python train.py --targets=["instrument"] --widths=[320] --mixing="cutmix" --optimizer="soap" --grad_clip=3.0 --steps=18300 --weight_decay=0.4
Rows from block 3 of a small sound classifier, named by matrix and row number. Each number is 128 + 24 x the weight over its row's rms, rounded and kept within 0 to 255. All counts start at 0. Numbers have three digits each.
After each channel's rows are labels from the 100 clips, of 14976, where the channel reaches its highest value: "top examples" is what is common among them; "peak on" is the class under the peak. Only what is clearly more common there than usual is listed. The data: synthesized solo parts of chorales (CocoChorales).
# c30: last pointwise conv (model.blocks.3.c3.0.weight, 320x320x1), inputs 160-319

c30.97:078138123116155137134097155150131148133167129138135170116158102132108157127095159122122123116114150120128132092129161140174123135123135113127067106163123129140148156182136142133137171122158129131101118130119114123174122132129131101099136134137127136133108136124153113129120162130180200109109154130109122151165168162070106117138156115157114121135151133100089172132112114107126131154115106178136088119129138110132109117131172114161137145096109145148124147105141117135148120137100181
top examples: cello
peak on: silence

c30.287:118121124124083129155127160106156128152136140158121131134144087113103124125126128117108097107121112097142105106143122123150122123126125132121114115120168146119162100124100130117163148122126136120126109127109101108100108117117125157076117114099136134143127141104125106140131121121184163126160093114119136170112129112107138141146159110145088121171109130119161181136104144117114104138125118148134099166130120102101095138112136088150088096132111153094154156181088083136134129168140133
top examples: cello
peak on: silence

c30.171:140122136152127145139095118128162140115134157121147132128159145160130145109162192135116107159105129134155116110133127129129094139107141134152119084113069098146128198135089132128116174116098145131099138117127098129139123121133162114115127151139151141136130115116107109126116155112102093114113178125108173118155135162130132173116095164128181142148143110140140147120109122112130161131113123155120114148134156158118135138163162120148137180172154158133160086097123105140135157144185126
top examples: clarinet; note F4; note F#4; note G4
peak on: F#4

c30.134:127077122116137110132190107105118174213112102112136107164103107115132122214149115156119127148126073193116130127072117097134145157140120154124136102095112137129110099135126104119162128107119073109148123125120151168131137128117125108110121178122145123161173106146148127132186146186116132109130114125148129143132132090140097104145140147130127131144140127101135169133130167142123104133124115114143150180095122171166122121117126172129118120103136172099136120118125125125117143140109165
top examples: horn; note A#4
peak on: silence

c30.6:135120157101096121116120150133138129122065132078085101117118120160145168159134111131180138121131126115118107144126126132113101104133113142139141156098098113089076116101132117096089086129130146147168114123160124170133115161110102132099101146152112098124126141158114148150115113166109123139134133128138145075132111151103111140110111139132122138101122158136136113106138076125125144111108126179158122139131128129097147144181098103118119123106120127115127138121124116096123142125125105
top examples: flute; note D#5; note F#5; note F5
peak on: silence

c30.209:145192097175143161126121155123119132105104133142090164151095119103111156098122122110189124105116157115125121101126165114143112098116143130162135122135112157110154119144136153131124148130137141133145099139129108157097119093155132137143111143101145128135155134107087155188113133133158131086160151149084100113129090110131152113094095157151085123131148114142133136109112092141124094162172147176149089147102135070109102108122132119098167125113141149163137157118121132129141113210092147
top examples: tuba; note A3; note B3; note G#3
peak on: silence

c30.51:084138133151117119131123133109149152144111118127124065140129115153144110125126152126147107149129122153130103178089153147176118130188128137136164155113149151130102128092115133128116167095098127176126114090134133122135110123123120115121142151174130101134116111144126171139113114140125102119113124152141128119139133158128092146135136125149146159096078120147145183141150149152132117052131128136089121152140137146121161136151145110152141097124151140162145157113125130150096162135167113
top examples: clarinet; note E4; note F4
peak on: silence

c30.41:146163154155131151158132122152149142124134121116159071142142123111110123103103139090109097127102120163124116103189121135134126120091110134118116160166116148131095125103159120120130127150105123113097134156126116142131091114193097128123125129154103120123239129147139115146130124121113132105129107124155121120125126088122095104156107094144113150122104129131172117106121108119132101097245105133125081153117097140117105077142134120128157085138136165124129105124113133134154126097130183
top examples: tuba; note C4; note G3; note A3
peak on: silence

c30.248:136109109132136114130163078137103112127154149163142110134123145105113129125151149135120094120116135109148117094113178127110141099141092148109137150188136121118163147111123147167137156105119112105116161124128120117137158103094097133137134170108138158122139116101099095139180161104116106129096085127086117184173128168119141123169174151174147126121166132138127104108122120124094137140107154132107141157134135120136130104181158148133138107151145175131115106131133107106106136111141138
top examples: cello
peak on: silence

c30.39:128112122217116149175188172152111130129115113132153109116126112131109173161148103098100137091124153124133162088106120141103142114134154158120153142123166149117128091125128127084137104136152125141161135123125166128183102154134096135071160175148126124164099119126136130159102098188145146097187127151134168089156133151116122177134131141132096112110162121118156088092150147120155168128172121137144150176117132110103150107163104082111149159116140142117175130129169141136124124145154165
top examples: horn; note A#4; note C5; note B4
peak on: C5

c30.172:123133108098151164117128048113100113109123117118181119147121102105115140110125143125124147148135156142122135106102190122168137071119107131146128136136113121133099144141101115097098107118111116125128120096107122125128134087129115138135143117150187135153164113111128118119157142145146150147100194140122108148113103096119158151160118121167150120057145129155108097109109119116129157136137134135112157086101145115125127107191137187146106130132132170142131142148128130120147122169107177
top examples: trumpet; note D#5
peak on: silence

c30.44:147137134126106116097148151101126130144121108115112154145121118128117140150138163130132105065103113095146099140136101138133152136142124156140129121136133137140136143130111144148115140107177175146109127140147121119179178142109097105087136153125080109165133108139133135151144140163144179121161068114132141179128120113153137151151143146123140158140154121142137136113152124143118139207135097156135157177036181146138144115105161140116157142132114126131116187179145137115150129134130135
top examples: clarinet; note F4; note E4
peak on: silence

c30.191:140103113126110127102139094129188135196127140148152110215134113061134139134142171086150147153103119129138157133141139132135134110116128122130141102139141109100157135133118099147113153117095151100113123152117137129146140112128147132130145139154177150120149142141181151082097119129108144126123130128158125107093133112086136143121150100140140163155126130109092181136105179110117117103120138093129149167133113194119162139113148144113135104162136120097141156149163133227110162162135124
top examples: clarinet; note D4; note E4; note F4
peak on: silence

c30.143:146140114117115140120123046111107146132130112121101099085089070081112146112100137148071116113116117147138162105108149118130129130186087135113141138120116107132118094089102106166128135155120103140133145112130099168136151118112147121116110117095168164148154121150155135105208144127085109104174120140116123147122124123156134116182174141144129120159117115116134107118144185135146138166136104111107151147143132120153099156137095118060152123177107147088153148135110124133127129124137150
top examples: horn; note A#4; note C5
peak on: silence

c30.307:111091111109112099123112098155130147131122161132133093124143124124104122154117133129112137112103127136109120099140103111122142117142129074100086134136153119140131120110098125141118101138151127121113129118132086135097146111124116149094099133111102124100147096115129125130098115114134168111154108125147107114144139133139069156138124136141148085109108140095132194100106129109110089095143144118137123139142121135096148104120134129113166143134127125090210093103163077108157140118147071
top examples: oboe; note C5; note A#4
peak on: C5

c30.127:136146145148127131145107131113152128149144142138149148144114126140180106128120155130126134105139121138191109158092117133127151171160130101180140147103142117134167144117138122136144129130157148131101118132161118089138108148087132126108147117147140146158132162150093146141147122128158136154139119121116123118163131156156166148160093203164144126191153155151148165112144143155161175173157185147113159220141118146130168131151144146143158167153142120194170152145141142121139152115120138
top examples: clarinet; saxophone; note F4; note E4
peak on: silence

c30.82:135098154149153167123160160151141104143126147101159141146127129111138179118126115144106114116110114089153141104141128123122146126083123123135133120109111134115184116140111111110139140161119117089076140132144141160089123111132081087101119166153143102124193164127123221130123153147140139120129133140127174090092112123096106110134103121129105134103143140130156074111109123160156134127167142214101101152112108105137091127130129159124145113143104104121140121097154132134109135092074204
top examples: tuba; note C4; note B3
peak on: silence

c30.173:133116111119125134140182118129137121149114100117130111115166119129108103119153156096068116139108129146096128120112181138120143110102100118177102114144118066117110103118106109142106128141097119094141095087140143185115157121128141119130093124137124165114128141108147151088139147116135088132138130151114151114107135079120099139165148152111187126118144188121124097119122125082112135093111110128116112111121081128121122134194112165098145090105123153166106133117122068095122128122189164
top examples: trumpet; note D#5; note F5
peak on: silence

c30.167:163145124172120095142128150137104167146123133116133120139111098144098123197111147110174111101129107128101133136120104133122140118139128095155084099134159134167158127130102089133130119103147143159154104127128141206149141124145110134148142090117127122159167121147129115125141138129098106089189136169138096114137095108192147093124099144154104129125106124120122172141112145121136132109154103132124180110130094129168106171107144115143111155140098127096157129149101120157143123137104166
top examples: horn; note A#4; note C5; note A4
peak on: C5

c30.176:114136156111127112101129136130090136129135137128140132143112129164109120121172114138110120138152092142152130155131124153115107123157157138130154140104148134129142106148138158133135143116131133134151164143133119151091129096136116118144117112095107126141131115127115163148106089183141085143120077113077153116167139162162130175174157137185103136208143105142127166145126103160116147178124150127114137144135145112116120142104106124088156095127117133124069150134101145134111159121126173
top examples: flute; note D#5; note D5; note F5
peak on: D5; D#5

c30.315:114124092080149158172122099080131112078173134106137181146139169068140130088106133157142139080150140142145111129117132134120115123101104090109126156171097141138138092137134101147171153119127141130160115111137137167098131118124117109105148117124134129172129174143105142138104131137153182131105133149171143127132119150094138102110157131103138137115117125131135104118131100153169136128110137149142158116107131127141136089129158169111137159135138167086106155175146130148106122114096144
top examples: cello
peak on: silence

c30.292:107080132091071123132126132159121124118109129110128119118133138143114098142165141141110145066149141123105166114166114137082132165139140134126111132143150124127077120089129138127098107129150137108120116129133140110144155102169123149137150125130139151156142141142133140137104111099120181127137156130161136093151099120120104120143128095168172114173098076126146145131132124140120135127113106133153138113147131172123138112148096154136114129113086147131110136116101111149146122122139098
top examples: oboe; note C5; note A#4; note A4
peak on: silence

c30.129:115160129121198143110140091117126121090143100115131193127106111126151129121110141134108118104062146151118128147094121126156131109134129118157148158119086169092144149093132123121142123104099152159195131113130119103147133119085165152106123142121176100106155092159139148144172163142130138125154202108115132148101118144107174125172145158090106124122122121111135138096125131167136139152108136131111122149143162138093107153123139122120157113150086187154131102142130138129127158172102138
top examples: cello; note C4
peak on: silence

c30.114:181145134105140099112150133134095143101137081136160108141152161174084121104152104138133106121102096117190157134104112130061116097114155141132138125117109132117094105118151143140139119131148139138139142138109131146141161135154098125084144131095129108151132046156104121129107117142103118140083116163103163110190115133129171141140140101165139152214107074139132161190159078129111123119122148119111150120106100130129129050152138140141116115128134123130076128146147140137130160125183144
top examples: flute; note F#5; note D#5; note E5
peak on: F#5

c30.243:134144139121109114098137140118147164159133130114192109129125104122105156186102134119137114087116128178139119112141134119143120104125115145127079104143132135110144140128107131127130159113148163153151141138132169165132101118145118122138121119181120120195140115137130127088178123178063142106188147188127145113138130118169124127093180101166133121135126112129105200130117194134110113114124123119136173169118127122210116144160116104118106182121135132122188112129143105136128122109081113
top examples: horn; note A#4; note B4
peak on: A#4

c30.151:126114147134118133125164101130102143155137134122160114129109141133134122154168135119107086143130097101179131136100125121137144151128109147138126109110125116131133127112126143129137142125108132155137147160116118131127122139090119097148085119129110122135130113155135125127144115136106125130061102168149139113145144111110157104151139112160096123184153130151115132123121122145121128146139203138164122167156115145135142157156173133144120155105114153136125153133104125168150151132152132
top examples: flute; note D5; note D#5; note F5
peak on: D5; D#5

c30.98:122115116127169135105133122131086152120183092148148113166111137102120138124105095109123153104129117143136123131092134148201157171151151113133080122201087143137129171111135110117188142144183093112101178143118158158108155148166111160129107129124145135109124139133130145157134160123130154126116122139124119130074129120148121132150183112114122130123089136134129080137107145161114101109107137155108125093083090159124140099123123115143153131151135153163112123126113116121109133243092142
top examples: cello
peak on: silence

c30.280:110131129129139110107135114138125113105148088177078146148104083102122148094102127108166069142105144184132121096109116122157120134113100127154129104177082120126152123151166134125185111142136131113136148121115106137120104144124146130141109145151109121130149096101140125166135149155138177142136144129171148167122130150146130142116164161135166121121085136146114153145130114157129144110109127160130129097137121174157171100127115086117132130174146202130129108098108125135126116170141160
top examples: cello
peak on: silence